From a checkpoint of a small image classifier: held-out accuracy 85%.
Rows from block 6, named by matrix and row number. Rows with one number belong to one neuron. Each number is 200 + 40 x the weight over its row's rms, rounded and kept within 0 to 999. All counts start at 0. After the name is the row's rms in percent of the matrix's.
# gate: MLP gate (model.blocks.6.mlp.gate.weight, 512x256), inputs 86-171
# fc1: MLP up (model.blocks.6.mlp.fc1.weight, 512x256), inputs 86-171
# fc2: MLP down (model.blocks.6.mlp.fc2.weight, 256x512, transposed), outputs 86-171
gate.355,098,114,184,264,238,264,186,240,238,201,271,159,161,157,163,250,191,207,194,188,183,203,209,142,187,196,204,213,224,205,209,213,182,222,194,174,210,125,218,205,189,137,261,229,194,223,231,212,287,249,201,181,209,167,187,184,189,204,167,152,181,235,200,285,209,231,226,184,264,166,200,177,243,217,94,144,232,213,231,201,196,215,208,237,195,214,211
fc1.355,099,98,235,267,224,204,202,243,222,113,184,193,167,201,116,204,226,192,140,228,171,203,184,127,181,139,189,200,210,231,179,212,147,171,169,199,249,185,172,231,115,139,238,271,264,233,133,196,196,180,181,221,219,237,162,244,167,179,172,131,140,220,172,225,241,214,202,214,175,224,215,200,243,184,158,237,187,226,207,194,253,199,292,180,157,154,185
fc2.355,106,218,265,203,236,269,209,209,143,187,194,202,253,218,217,276,199,170,269,138,162,252,258,190,262,205,137,230,190,227,223,183,187,158,155,208,239,274,284,239,165,189,234,199,199,198,229,154,249,151,188,107,206,301,254,205,231,257,240,235,195,159,183,152,193,187,193,182,185,134,242,164,244,274,206,204,131,200,194,210,237,234,154,185,222,262,233
gate.356,088,146,168,288,142,229,134,222,165,197,183,168,191,233,186,161,157,184,115,151,133,129,180,184,134,148,240,158,198,157,172,209,225,188,121,186,232,200,214,231,243,146,195,127,207,154,203,303,158,134,227,260,212,237,169,166,266,196,174,210,228,241,138,209,229,232,161,211,135,198,238,183,138,136,260,218,252,200,186,202,231,198,275,96,188,206,159
fc1.356,091,211,222,197,175,198,213,232,194,154,164,202,188,229,181,198,185,232,187,177,239,185,226,162,241,152,148,224,221,219,200,165,202,193,213,165,174,256,131,155,244,205,227,227,170,163,141,184,138,211,227,165,209,272,213,187,252,173,263,244,132,248,167,156,220,160,169,185,207,173,232,236,222,189,200,185,255,249,117,259,173,182,155,193,250,189,196
fc2.356,076,137,185,222,223,230,219,160,202,225,240,202,193,127,123,266,259,154,217,202,265,271,245,199,176,263,229,160,158,196,197,211,154,234,249,191,185,209,228,163,186,118,143,209,216,176,161,133,152,121,183,197,180,183,202,227,120,193,184,201,222,209,227,182,138,209,205,212,220,172,172,129,234,194,225,193,265,196,243,195,164,203,248,230,208,221,181
gate.357,108,140,223,180,163,157,155,263,197,228,124,179,229,173,178,314,214,196,168,177,268,181,224,236,250,235,196,245,179,210,139,175,134,166,248,214,230,232,194,187,168,94,198,225,241,97,234,168,161,176,138,214,229,231,190,253,157,242,184,208,192,239,185,145,198,205,207,211,197,216,185,171,157,233,193,253,155,229,178,232,153,192,156,193,232,170,185
fc1.357,114,258,160,215,212,184,184,197,123,265,220,256,252,174,377,203,257,176,183,192,177,148,130,191,185,192,186,251,262,234,172,256,256,184,251,219,235,154,207,204,184,180,164,156,266,177,256,183,135,185,183,149,178,165,207,181,130,210,208,144,134,154,196,284,219,237,203,193,183,236,190,240,170,228,129,203,213,222,135,221,169,200,206,214,204,189,158
fc2.357,114,128,217,256,226,220,197,176,203,250,244,258,165,149,287,159,149,232,266,189,212,191,161,251,183,152,195,152,178,233,241,158,165,228,221,182,175,215,213,159,181,117,180,173,173,199,130,271,179,197,208,243,207,251,227,141,123,174,241,192,232,249,265,272,230,200,172,149,166,177,271,186,136,147,172,190,252,180,255,206,179,143,264,246,195,239,170
gate.358,109,190,255,178,219,215,227,176,158,204,225,220,146,229,251,227,191,166,173,139,135,294,220,192,185,243,181,226,183,176,128,160,196,200,300,167,192,198,231,259,193,234,173,203,227,212,151,248,137,103,203,249,209,260,183,180,161,201,200,167,197,157,214,172,163,282,190,231,122,222,197,231,202,285,230,269,208,256,255,182,296,235,215,163,113,192,164
fc1.358,108,142,202,239,195,239,220,246,163,165,169,228,308,247,214,182,205,269,278,217,186,274,153,213,164,226,218,248,210,297,299,209,155,196,142,264,141,199,138,292,217,242,241,192,235,234,218,144,233,209,151,253,158,140,182,190,251,204,211,245,135,219,275,130,234,194,179,169,236,202,202,245,140,132,201,189,213,201,199,241,158,194,269,121,269,191,173
fc2.358,125,149,195,230,173,215,181,158,177,170,209,246,142,205,224,299,174,254,169,170,190,225,175,184,175,185,204,206,197,238,182,91,244,214,166,171,198,209,201,244,219,177,191,228,204,217,199,160,218,208,138,150,176,259,237,214,209,216,229,154,172,179,204,76,233,230,246,274,175,192,206,171,171,295,259,185,137,257,252,148,232,241,181,265,187,204,162
gate.359,100,175,164,164,155,222,242,241,222,223,209,158,201,177,221,330,283,208,213,158,188,252,213,151,115,262,171,214,200,262,252,195,221,175,216,161,237,166,185,250,119,261,261,159,212,248,190,165,172,164,164,215,206,234,200,174,216,215,183,221,258,182,130,221,223,198,240,168,160,189,146,206,282,126,257,148,263,207,147,261,175,252,228,187,235,198,129
fc1.359,106,176,155,226,283,180,295,160,260,180,268,177,212,206,197,185,204,194,228,165,227,143,228,133,254,227,270,187,175,161,155,172,144,215,206,159,200,123,244,177,269,129,112,204,192,205,171,151,102,223,186,165,262,258,272,190,189,164,247,209,182,221,216,191,167,203,257,223,193,197,225,139,142,182,226,195,196,167,200,226,198,194,217,210,199,205,201
fc2.359,103,227,180,201,167,207,211,222,229,168,261,185,189,189,259,247,211,233,114,199,219,178,277,249,124,205,271,138,152,191,257,182,206,226,214,244,191,206,219,211,174,179,224,183,130,171,179,232,191,189,247,224,253,279,192,173,203,265,166,217,213,177,269,152,185,276,190,199,184,184,220,225,189,249,141,159,221,170,205,185,138,204,183,217,196,265,241
gate.360,111,216,242,209,229,184,248,187,212,194,251,226,185,199,280,174,204,116,237,82,177,229,162,188,152,170,140,176,232,141,194,120,263,221,209,184,199,180,170,167,203,229,230,223,249,213,210,225,229,242,177,202,253,222,178,271,224,195,135,132,184,151,192,243,205,170,142,146,225,203,204,282,221,211,156,188,111,203,165,203,238,146,243,296,187,162,150
fc1.360,112,149,194,176,109,225,122,233,182,180,150,208,199,191,240,114,180,178,240,162,224,197,184,253,170,256,138,192,173,242,190,214,196,186,214,149,233,204,212,181,209,226,284,173,212,189,203,234,142,227,174,138,217,221,371,225,225,192,191,196,118,189,182,240,192,196,213,170,296,149,192,199,197,185,129,251,170,231,223,196,245,204,255,140,93,234,213
fc2.360,116,232,222,183,207,151,130,225,184,160,241,198,229,247,298,244,226,216,190,263,218,216,263,159,170,197,152,203,165,165,218,114,153,214,208,181,198,171,187,270,163,126,222,176,237,196,222,183,154,157,200,208,266,273,200,157,193,192,287,116,296,137,259,212,242,155,258,180,212,190,99,181,208,172,171,199,185,192,211,273,101,213,278,213,184,117,211
gate.361,100,215,253,204,231,159,247,207,225,131,225,250,190,140,257,150,178,119,268,210,204,261,178,260,251,214,207,184,180,122,203,191,190,176,184,190,187,152,226,167,155,214,271,202,130,169,245,226,191,204,252,175,183,150,193,151,151,166,162,221,244,127,213,247,244,192,126,195,237,142,236,235,174,206,207,203,203,212,182,160,210,252,169,225,140,185,182
fc1.361,109,222,171,175,169,213,158,207,156,178,212,271,188,259,249,241,174,245,194,218,181,183,189,229,202,209,242,216,190,211,164,125,198,152,203,216,211,171,226,133,168,209,227,298,240,212,205,151,215,160,235,169,159,208,191,208,156,155,214,149,194,247,164,211,178,142,172,219,159,183,210,228,177,197,224,205,149,236,209,247,193,141,157,122,211,226,240
fc2.361,106,224,229,246,230,199,234,130,244,275,155,243,207,220,262,201,189,212,204,115,135,109,198,174,183,218,159,170,190,187,171,202,178,120,254,145,170,230,71,238,199,163,215,194,157,159,189,246,168,178,184,247,198,217,141,195,227,222,153,255,76,155,220,243,211,179,184,190,122,195,211,198,211,186,251,182,204,248,251,172,202,234,209,153,236,198,147
gate.362,081,211,152,245,181,260,160,180,231,219,192,270,223,185,158,195,187,168,216,195,173,183,213,192,214,193,196,213,198,183,223,189,181,217,174,161,257,173,238,203,177,191,229,133,179,203,172,235,199,126,115,207,174,219,197,200,149,133,230,144,105,232,205,257,207,205,192,161,79,247,186,152,129,111,196,179,247,171,164,217,187,189,204,220,258,196,205
fc1.362,079,166,180,240,169,106,180,235,240,182,231,273,203,142,196,170,145,142,228,235,172,220,240,203,267,179,228,166,219,242,246,235,127,193,99,213,173,221,205,260,228,307,207,158,193,193,286,270,200,218,218,157,219,197,273,239,227,188,275,251,242,196,166,139,173,106,164,232,276,172,181,225,199,160,224,183,147,238,134,231,213,159,196,187,177,199,231
fc2.362,076,256,283,190,167,252,226,319,180,203,168,218,184,211,227,229,246,223,155,161,203,205,193,161,136,227,246,253,210,276,219,154,236,168,164,221,217,188,132,227,187,215,223,213,216,161,179,152,209,149,153,134,168,198,285,231,150,277,198,156,130,182,231,142,203,247,152,135,158,169,181,219,169,226,197,279,232,161,251,229,165,213,240,235,244,205,233
gate.363,042,187,224,148,199,243,196,249,168,184,193,145,253,115,204,184,264,151,232,213,219,136,304,147,220,176,197,251,253,261,170,244,171,149,153,213,256,124,177,211,155,197,214,204,213,188,142,193,154,254,172,211,272,225,196,174,206,200,173,257,155,268,244,217,252,199,166,225,285,189,200,162,192,223,200,176,213,186,225,185,282,256,102,176,160,330,161
fc1.363,041,153,188,238,152,288,213,162,201,214,197,166,210,257,201,137,207,208,123,205,219,209,238,204,195,162,98,85,200,249,213,231,239,251,227,200,136,207,130,197,149,258,202,226,206,193,176,229,93,204,196,220,276,177,197,265,230,270,178,256,115,178,179,202,206,231,183,193,163,184,195,203,190,225,225,200,189,261,143,191,151,271,175,229,237,108,308
fc2.363,037,153,307,291,206,180,191,134,130,234,257,202,273,199,167,190,180,168,224,171,198,230,242,103,244,254,222,215,215,208,174,195,162,139,178,263,208,206,225,204,224,140,266,192,315,174,177,218,178,186,160,206,198,267,269,174,293,230,191,215,255,208,156,197,196,175,249,149,191,167,250,210,215,148,213,196,181,179,207,198,186,262,204,206,171,263,158
gate.364,061,162,177,175,285,308,223,234,170,181,177,180,165,150,226,220,264,257,227,204,159,191,214,262,211,233,218,224,211,240,124,198,214,121,174,192,221,166,235,201,238,277,210,145,188,176,216,204,212,189,164,107,186,170,226,191,198,188,225,214,220,163,238,159,192,181,206,216,185,184,145,176,107,204,228,156,165,208,139,206,236,184,155,229,199,214,189
fc1.364,066,220,188,230,182,164,123,160,212,214,270,255,229,170,159,266,143,160,230,208,238,166,244,184,201,126,221,221,144,246,199,182,226,285,215,127,181,232,193,226,194,217,150,199,120,197,308,153,252,182,248,249,194,200,201,166,235,233,245,118,196,258,160,208,192,247,129,185,232,174,172,186,173,172,140,174,115,244,201,165,213,232,176,204,186,207,209
fc2.364,064,149,129,163,190,157,160,227,184,208,215,154,215,246,165,204,242,198,204,197,196,167,149,214,152,255,91,189,237,207,169,149,234,203,158,250,210,144,236,291,223,235,232,223,157,249,253,201,198,307,245,180,205,98,278,174,217,201,184,253,178,133,210,216,225,238,200,146,270,175,158,216,214,221,185,141,123,196,184,212,178,155,174,243,129,170,206
gate.365,115,246,251,170,215,223,231,189,218,127,192,243,179,226,203,194,201,241,193,260,162,227,193,174,138,245,229,260,261,155,208,250,226,231,175,262,199,159,282,235,210,233,217,182,212,156,190,250,209,211,193,235,206,177,186,222,159,265,251,169,244,232,169,184,255,128,163,193,170,214,225,200,214,220,149,271,209,222,197,136,128,217,244,226,231,148,183
fc1.365,111,170,315,233,152,144,220,208,193,340,155,215,196,173,226,139,166,145,180,188,224,210,240,172,206,226,140,241,174,206,237,225,193,208,151,230,286,186,204,260,237,196,113,145,175,230,202,201,225,257,248,195,187,197,294,138,193,168,165,183,220,153,232,248,145,179,219,156,249,165,178,242,221,193,178,170,225,155,246,213,141,248,260,214,163,242,215
fc2.365,108,203,180,229,281,182,142,192,225,235,181,225,193,199,189,240,213,192,244,195,180,133,160,272,219,176,241,154,214,159,171,225,201,198,230,248,190,195,318,135,190,206,227,172,240,144,250,156,132,269,201,186,181,264,162,203,197,205,230,215,243,196,191,215,160,220,238,236,157,227,179,230,181,135,230,186,134,128,262,209,182,125,202,229,143,247,204
gate.366,114,172,216,261,248,195,169,211,252,185,181,158,211,182,195,248,211,165,213,219,182,245,262,229,199,174,232,237,179,207,148,215,153,162,242,195,159,212,186,252,182,217,204,236,205,177,147,159,190,206,228,213,250,145,216,199,225,202,238,251,137,212,176,256,170,203,216,239,157,200,252,129,154,242,251,222,198,208,220,203,176,188,245,285,162,140,248
fc1.366,107,249,223,163,186,290,180,232,176,224,266,230,107,147,177,156,217,193,194,236,196,199,155,166,213,175,205,199,259,222,210,176,231,231,196,222,180,169,254,198,205,212,176,176,303,159,184,184,273,131,174,166,138,225,186,240,228,302,157,194,222,152,206,164,218,164,197,257,190,165,216,209,176,207,227,190,117,214,201,183,238,209,162,193,190,182,142
fc2.366,113,235,212,234,193,167,230,207,238,209,248,152,202,241,185,135,185,246,245,141,189,128,223,193,176,168,241,209,167,138,245,217,161,211,219,300,97,195,151,195,229,133,256,225,153,169,177,211,161,239,114,285,276,152,208,234,193,221,204,178,241,210,244,226,117,221,229,191,186,194,178,236,240,148,165,205,122,204,188,214,192,147,116,183,284,227,235
gate.367,106,251,250,174,169,182,202,222,220,283,159,203,172,225,166,216,240,175,213,187,225,146,176,230,167,201,179,209,216,210,236,231,252,157,267,201,153,156,188,194,251,212,291,212,221,187,274,161,237,143,202,214,141,134,236,243,189,199,200,190,245,182,210,217,246,217,201,174,275,190,241,231,218,246,137,229,231,245,242,158,197,269,252,203,211,175,152
fc1.367,105,284,149,134,228,141,216,191,283,148,178,129,220,198,202,209,217,182,194,211,187,231,208,151,215,177,224,184,238,190,171,133,197,155,220,191,221,193,145,203,208,222,145,168,230,180,231,213,161,186,168,196,200,231,197,156,259,259,243,160,249,251,92,192,86,214,213,203,210,147,221,211,241,176,262,223,134,160,189,210,174,153,219,195,232,104,129
fc2.367,112,168,130,148,229,197,188,197,217,233,211,186,187,122,269,144,200,173,230,173,182,160,181,183,177,217,194,139,219,227,243,167,248,235,145,181,242,235,273,207,177,224,175,261,196,235,200,151,151,200,177,150,175,287,229,194,187,249,201,200,146,216,185,202,152,236,216,202,246,186,235,249,174,185,152,216,223,223,231,138,234,160,203,278,216,219,224
gate.368,046,140,248,240,208,160,275,89,221,237,199,168,141,159,177,162,237,152,139,253,197,123,157,223,192,215,286,221,174,186,182,160,203,214,217,233,174,184,122,204,197,188,251,201,182,185,207,186,244,214,169,264,229,162,224,258,238,257,161,214,138,181,191,206,181,162,218,237,220,242,231,195,138,185,137,131,265,212,209,182,192,251,213,154,183,240,224
fc1.368,044,197,242,251,134,148,265,145,140,239,279,202,92,169,217,170,211,191,205,294,213,252,175,167,208,208,202,202,198,214,196,289,131,147,249,230,176,246,171,204,174,157,169,136,207,206,181,149,170,276,221,205,170,149,181,246,187,227,223,203,162,171,206,266,102,186,220,218,230,219,223,169,148,169,171,182,234,188,182,192,213,239,220,155,212,199,172
fc2.368,045,171,172,142,182,230,197,213,137,122,181,213,215,236,165,311,183,217,174,212,178,233,202,164,262,246,169,235,208,197,191,214,236,199,143,173,197,213,256,231,214,249,194,300,249,245,142,244,202,200,136,225,196,195,200,210,220,222,226,218,226,149,229,175,224,200,202,224,219,166,225,176,191,132,258,268,178,207,204,189,229,254,205,199,197,209,214
gate.370,035,117,174,246,194,265,215,161,224,284,242,202,159,254,188,204,148,189,194,169,226,138,171,252,190,234,175,122,220,245,185,227,225,142,183,278,200,203,134,211,213,163,187,217,264,176,206,223,203,218,310,149,256,202,235,222,189,263,179,204,203,206,259,176,221,244,227,177,168,144,228,204,171,203,252,205,229,239,131,184,235,205,208,134,136,171,288
fc1.370,036,182,155,166,141,188,213,265,165,119,148,206,139,248,210,161,216,237,232,212,181,148,221,179,233,215,190,226,208,198,161,212,230,148,248,179,218,198,122,180,121,229,158,188,242,228,186,252,246,190,234,147,196,138,192,188,243,189,230,210,187,201,194,219,189,211,101,170,189,173,185,217,261,247,235,207,186,185,179,142,221,206,250,199,251,237,157
fc2.370,034,170,182,195,82,227,203,210,224,188,159,232,184,119,243,255,184,204,217,252,229,132,186,192,200,242,222,170,207,209,192,203,285,252,191,182,152,213,179,216,171,210,165,156,146,200,262,209,241,194,220,171,204,226,198,241,165,204,161,212,215,232,207,198,139,184,210,159,193,232,231,211,196,197,160,231,143,235,174,136,247,230,225,207,214,217,244
gate.371,104,178,212,247,169,196,193,220,202,190,108,265,198,258,210,232,225,191,192,177,220,185,142,91,220,215,185,203,178,252,239,239,161,145,79,162,158,277,261,192,274,233,132,167,216,120,215,215,209,199,133,160,238,189,168,235,183,211,238,185,213,212,211,211,253,201,282,127,155,179,195,158,197,189,235,216,249,160,201,228,277,145,304,237,200,154,211
fc1.371,101,207,233,164,225,191,222,201,171,197,242,209,229,159,271,228,174,150,210,176,239,155,219,223,182,184,205,170,201,190,182,233,218,204,226,200,182,275,288,193,228,192,185,216,275,204,172,190,221,179,189,215,215,196,119,230,204,186,214,178,148,169,241,147,216,193,194,157,285,251,275,199,231,188,219,212,147,270,208,197,209,201,193,175,167,215,263
fc2.371,106,213,186,175,139,145,122,166,181,169,163,231,129,242,218,211,280,171,154,221,232,159,211,210,186,112,130,200,216,207,240,219,238,186,200,192,217,128,195,144,202,136,231,158,220,160,173,177,157,247,232,164,172,175,255,256,328,219,159,182,174,212,184,197,229,233,160,197,229,238,197,247,183,175,137,172,200,217,193,196,155,202,176,257,187,169,132
gate.372,054,204,163,222,243,181,160,212,207,186,141,176,183,206,198,146,191,189,158,216,165,118,190,181,186,288,157,222,257,209,130,233,269,211,213,173,211,183,217,215,166,228,214,212,263,183,202,204,228,189,175,166,200,209,248,194,201,229,232,239,188,195,217,180,164,162,138,252,190,175,258,137,203,184,124,210,202,251,159,162,211,160,178,85,182,163,139
fc1.372,053,175,282,219,295,125,236,193,164,233,234,163,229,190,195,246,214,221,212,212,232,210,225,214,228,200,247,219,168,198,246,209,238,170,167,143,229,213,216,182,219,143,231,172,100,243,211,168,167,199,285,213,197,145,182,164,209,114,158,181,235,179,204,172,253,206,239,182,201,184,131,189,195,199,267,165,162,163,208,242,129,174,168,322,172,173,190
fc2.372,053,280,165,178,253,194,267,223,197,166,129,252,243,205,248,240,224,273,247,196,194,184,80,243,132,182,184,115,153,143,185,223,153,132,181,127,217,209,223,170,236,193,199,127,155,147,209,159,176,172,247,191,203,229,204,224,157,207,168,231,165,209,264,242,260,163,135,241,190,159,282,122,192,209,183,183,200,156,277,198,198,192,192,195,162,114,168
gate.373,111,157,186,179,119,160,239,228,190,188,177,262,185,184,130,328,236,181,192,231,192,211,150,154,137,138,241,225,289,225,162,168,280,167,252,193,244,192,173,230,247,217,218,201,203,225,189,135,211,167,182,227,183,149,138,213,185,151,205,202,175,185,192,167,193,175,208,188,189,258,168,216,196,172,275,168,232,210,199,173,178,307,198,214,150,273,174
fc1.373,114,169,120,216,167,247,213,171,292,173,229,203,249,200,219,254,280,271,222,217,245,182,230,171,181,255,213,193,288,137,233,225,262,274,223,179,107,207,198,163,290,188,213,169,162,250,263,196,197,207,179,228,205,173,115,248,135,156,176,264,266,253,191,230,176,205,162,169,116,263,163,160,211,173,269,138,218,168,217,189,227,136,183,165,249,187,200
fc2.373,105,133,188,165,196,171,148,157,185,176,207,114,218,177,251,194,177,244,201,256,184,176,143,171,207,158,190,304,231,265,230,170,167,262,228,211,180,232,277,200,222,215,220,119,180,250,217,181,137,227,244,198,201,224,192,290,238,212,144,196,230,145,205,160,128,191,260,200,164,245,186,247,249,122,181,242,223,193,219,169,239,200,213,263,212,188,183
gate.374,105,178,232,190,208,265,214,267,235,234,184,171,176,228,197,195,239,254,227,237,223,208,195,186,221,210,166,270,240,158,136,192,287,186,218,269,206,183,203,215,257,220,189,191,201,188,248,195,210,214,176,210,239,202,197,151,164,239,187,217,199,193,202,231,215,207,191,204,275,187,197,186,185,178,204,192,174,254,165,214,199,231,275,238,191,233,234
fc1.374,108,161,192,158,250,184,246,128,191,205,201,244,196,202,223,193,200,166,178,230,164,112,194,223,261,217,207,201,237,228,202,201,156,242,250,110,172,214,190,222,206,277,252,169,116,269,228,179,198,219,140,217,188,199,245,187,176,163,213,172,163,144,258,281,182,272,211,187,219,239,150,190,238,213,234,193,231,166,231,200,233,143,165,203,200,169,127
fc2.374,102,208,300,165,108,133,201,188,191,224,174,208,161,204,166,138,152,263,133,152,200,133,142,190,109,190,114,134,164,231,175,254,218,210,205,186,163,161,227,98,192,191,206,237,205,216,246,190,239,234,167,196,241,178,160,217,230,186,215,249,191,188,218,179,168,193,176,242,161,239,177,193,215,253,222,189,205,86,287,203,224,189,188,251,171,208,131
gate.375,099,267,226,215,193,193,261,207,179,155,181,169,189,184,233,195,225,180,199,188,184,263,199,244,194,153,143,180,231,157,123,210,224,205,230,165,189,255,246,119,246,275,204,235,184,228,198,222,266,220,111,147,201,192,221,216,166,320,210,220,220,220,230,201,261,203,180,195,227,184,241,243,233,174,237,212,83,187,153,174,256,148,157,191,184,148,271
fc1.375,115,286,211,189,208,138,199,231,243,222,256,205,161,217,193,231,252,211,161,209,161,149,235,233,229,183,201,240,185,161,200,200,132,174,183,149,162,222,172,217,206,164,199,216,268,128,250,208,147,219,171,112,183,198,157,233,243,259,155,224,131,152,173,247,273,219,176,201,160,221,231,240,182,154,297,292,217,169,181,196,164,241,180,213,235,158,249
fc2.375,110,133,242,212,175,243,207,182,231,181,226,137,186,245,157,230,223,217,168,190,169,132,146,199,230,159,134,172,214,224,231,291,226,181,247,197,239,185,187,206,193,234,156,239,260,180,181,173,240,241,240,200,203,196,217,210,191,199,188,240,118,207,222,198,124,146,214,145,233,205,233,225,235,203,143,157,245,125,240,219,148,220,265,205,291,177,162
gate.376,115,169,210,226,178,203,249,217,164,164,157,239,152,256,189,164,208,144,207,140,260,183,180,134,224,203,232,261,237,173,215,131,235,219,194,185,209,223,132,240,244,142,166,144,134,213,277,180,172,220,168,283,136,249,218,302,200,146,284,308,175,145,151,222,174,185,185,249,252,182,191,187,173,218,136,324,244,159,234,184,196,260,266,178,154,138,216
fc1.376,106,211,118,202,131,190,226,181,220,208,130,234,200,225,141,127,225,215,198,208,236,212,207,180,178,167,180,160,217,151,181,194,209,232,267,175,109,199,165,188,160,157,222,208,158,188,173,232,155,174,240,232,203,235,182,205,187,192,154,206,153,132,230,133,247,108,196,265,202,133,217,203,241,184,126,211,213,205,216,151,155,241,235,170,189,215,190
fc2.376,112,192,220,166,200,228,162,211,245,181,236,175,126,197,231,242,162,180,174,283,195,173,174,245,188,238,242,213,207,197,160,171,174,137,191,145,245,177,181,203,195,269,208,189,215,256,190,208,188,193,142,182,274,195,238,195,215,148,232,152,179,156,240,246,242,195,205,214,166,161,250,135,180,122,211,137,155,157,152,223,165,198,287,170,142,148,198
gate.377,029,217,137,190,215,138,266,229,216,238,170,167,238,279,209,171,162,126,266,184,174,241,251,214,184,216,184,175,157,181,197,220,210,187,213,263,251,233,182,217,127,234,210,140,211,183,199,168,213,180,152,231,160,135,270,207,215,207,233,161,234,142,171,194,236,214,152,245,159,211,254,212,198,161,206,223,204,234,218,145,221,199,222,200,126,179,141
fc1.377,034,206,204,190,191,248,259,272,145,242,202,278,215,225,162,161,226,228,190,142,174,178,264,202,246,147,172,168,209,207,184,188,214,226,158,194,188,150,174,181,212,248,75,249,181,128,182,196,170,223,210,238,230,171,202,112,180,197,175,149,171,158,233,248,214,124,183,171,203,276,212,183,200,109,264,178,186,221,164,222,215,106,244,201,228,139,131
fc2.377,027,155,242,247,163,249,217,174,208,232,159,196,119,181,197,169,186,159,259,212,235,232,183,213,222,150,231,195,266,216,217,224,214,210,196,176,156,164,201,261,194,178,147,229,190,209,205,184,213,238,236,232,188,237,210,119,221,136,186,167,237,154,227,158,206,237,142,179,222,219,159,218,163,246,268,269,197,224,158,191,245,287,132,208,173,292,265
gate.378,114,223,173,176,162,204,269,182,229,244,217,158,137,239,228,286,258,166,252,208,271,219,201,119,184,221,178,202,278,154,179,236,230,217,176,170,264,229,232,194,253,163,155,204,223,140,222,209,229,188,160,224,185,195,189,232,225,195,275,217,217,225,179,87,210,250,245,213,203,218,174,226,118,225,162,119,197,194,199,244,170,143,280,224,122,205,230
fc1.378,105,180,191,178,161,209,306,214,171,249,196,211,233,199,275,159,245,148,149,185,294,255,222,216,200,117,243,226,181,173,186,181,206,192,231,182,305,164,231,240,202,199,183,250,120,210,194,252,161,214,265,256,227,240,173,185,131,139,196,173,163,261,303,181,265,197,182,202,145,127,133,200,249,105,240,180,227,113,143,172,216,230,240,222,162,210,190
fc2.378,129,230,242,218,167,212,186,216,220,230,166,188,188,224,260,137,167,131,224,179,137,127,212,158,244,163,197,180,243,193,281,151,165,168,217,136,268,179,187,133,145,251,259,234,118,197,119,230,275,228,207,136,282,120,196,161,220,306,209,243,268,118,256,235,220,211,188,249,168,138,234,226,232,192,288,187,227,277,209,214,198,217,232,200,208,179,249
gate.379,108,196,221,227,214,200,212,184,253,194,172,151,222,210,243,202,223,224,218,244,243,203,230,189,241,166,240,141,153,228,168,113,188,258,173,166,263,163,215,309,176,210,224,204,182,303,155,236,225,192,142,220,176,207,217,157,244,181,218,255,245,210,161,159,258,222,186,261,270,163,180,227,182,169,252,192,236,127,152,232,199,194,216,183,147,172,145
fc1.379,101,228,233,267,192,174,186,243,163,182,194,219,215,150,245,165,182,203,279,180,228,188,239,222,231,164,194,201,245,150,194,226,167,329,145,223,234,200,194,264,147,182,284,279,180,165,166,241,204,128,205,166,194,198,192,171,271,151,230,186,213,242,183,225,221,177,259,209,216,132,189,155,103,199,243,236,237,154,152,205,247,181,267,198,210,202,161
fc2.379,097,190,220,146,272,244,194,190,242,232,222,224,228,158,228,154,231,229,195,129,235,236,222,231,231,165,185,129,151,262,207,253,154,133,202,199,242,197,127,196,210,170,176,218,272,167,183,240,204,121,217,148,200,197,146,269,218,258,199,203,243,162,224,226,206,188,198,120,191,176,221,178,171,182,184,206,185,137,229,191,191,185,120,237,237,146,170
gate.380,113,164,238,141,167,238,156,285,189,254,138,267,130,209,248,215,145,197,229,269,141,240,200,223,224,227,167,202,198,111,220,145,280,156,226,206,148,262,236,224,147,320,204,211,230,119,130,281,142,182,199,170,196,145,200,203,252,159,238,150,210,248,210,95,200,239,255,235,194,147,229,235,209,220,220,225,175,196,191,220,245,220,186,94,153,227,292
fc1.380,109,213,185,180,263,203,276,229,131,195,179,165,255,227,212,191,204,179,155,60,261,188,207,209,222,208,198,228,213,195,230,194,223,166,198,168,166,229,184,260,261,204,220,168,252,228,155,144,214,204,244,218,114,235,186,201,161,175,150,133,273,205,211,214,212,196,243,250,150,258,143,213,251,197,226,294,196,199,217,184,214,192,169,122,151,232,159
fc2.380,126,146,162,228,155,170,159,176,234,147,228,227,161,219,167,167,200,212,176,237,156,177,291,252,244,182,265,151,221,245,168,260,151,204,191,201,199,223,128,282,189,254,211,221,211,202,208,137,163,190,132,193,256,228,247,222,240,143,168,150,166,157,233,157,171,182,245,168,188,200,198,226,151,224,244,240,268,199,197,185,246,183,262,279,145,212,195
gate.381,110,255,227,262,189,123,176,168,232,248,167,193,222,201,182,190,244,196,217,145,203,201,215,201,190,141,231,231,217,247,213,159,224,191,191,189,191,190,128,147,226,174,114,127,199,231,143,179,166,263,238,212,157,171,170,179,226,254,176,265,166,234,179,137,192,210,254,275,178,207,234,189,110,137,197,184,204,196,173,172,240,265,193,224,275,212,251
fc1.381,106,241,261,194,176,172,173,171,190,218,223,230,210,215,139,210,199,207,236,192,193,213,242,225,203,197,228,203,208,170,199,226,253,182,255,193,227,175,176,197,284,202,160,214,194,177,250,228,139,171,162,269,235,180,222,252,154,150,181,247,206,167,221,256,193,195,254,212,140,201,123,301,180,220,224,186,200,160,210,152,205,203,239,204,222,212,223
fc2.381,112,266,257,185,156,169,150,156,212,203,183,152,297,231,208,272,168,279,122,221,207,297,210,282,139,219,185,129,263,190,191,251,175,181,182,178,199,223,147,195,176,167,209,235,271,200,226,129,246,221,179,204,130,222,232,225,197,231,195,200,176,195,159,167,282,198,222,169,197,172,185,198,173,141,166,286,222,125,180,170,232,212,231,137,158,162,130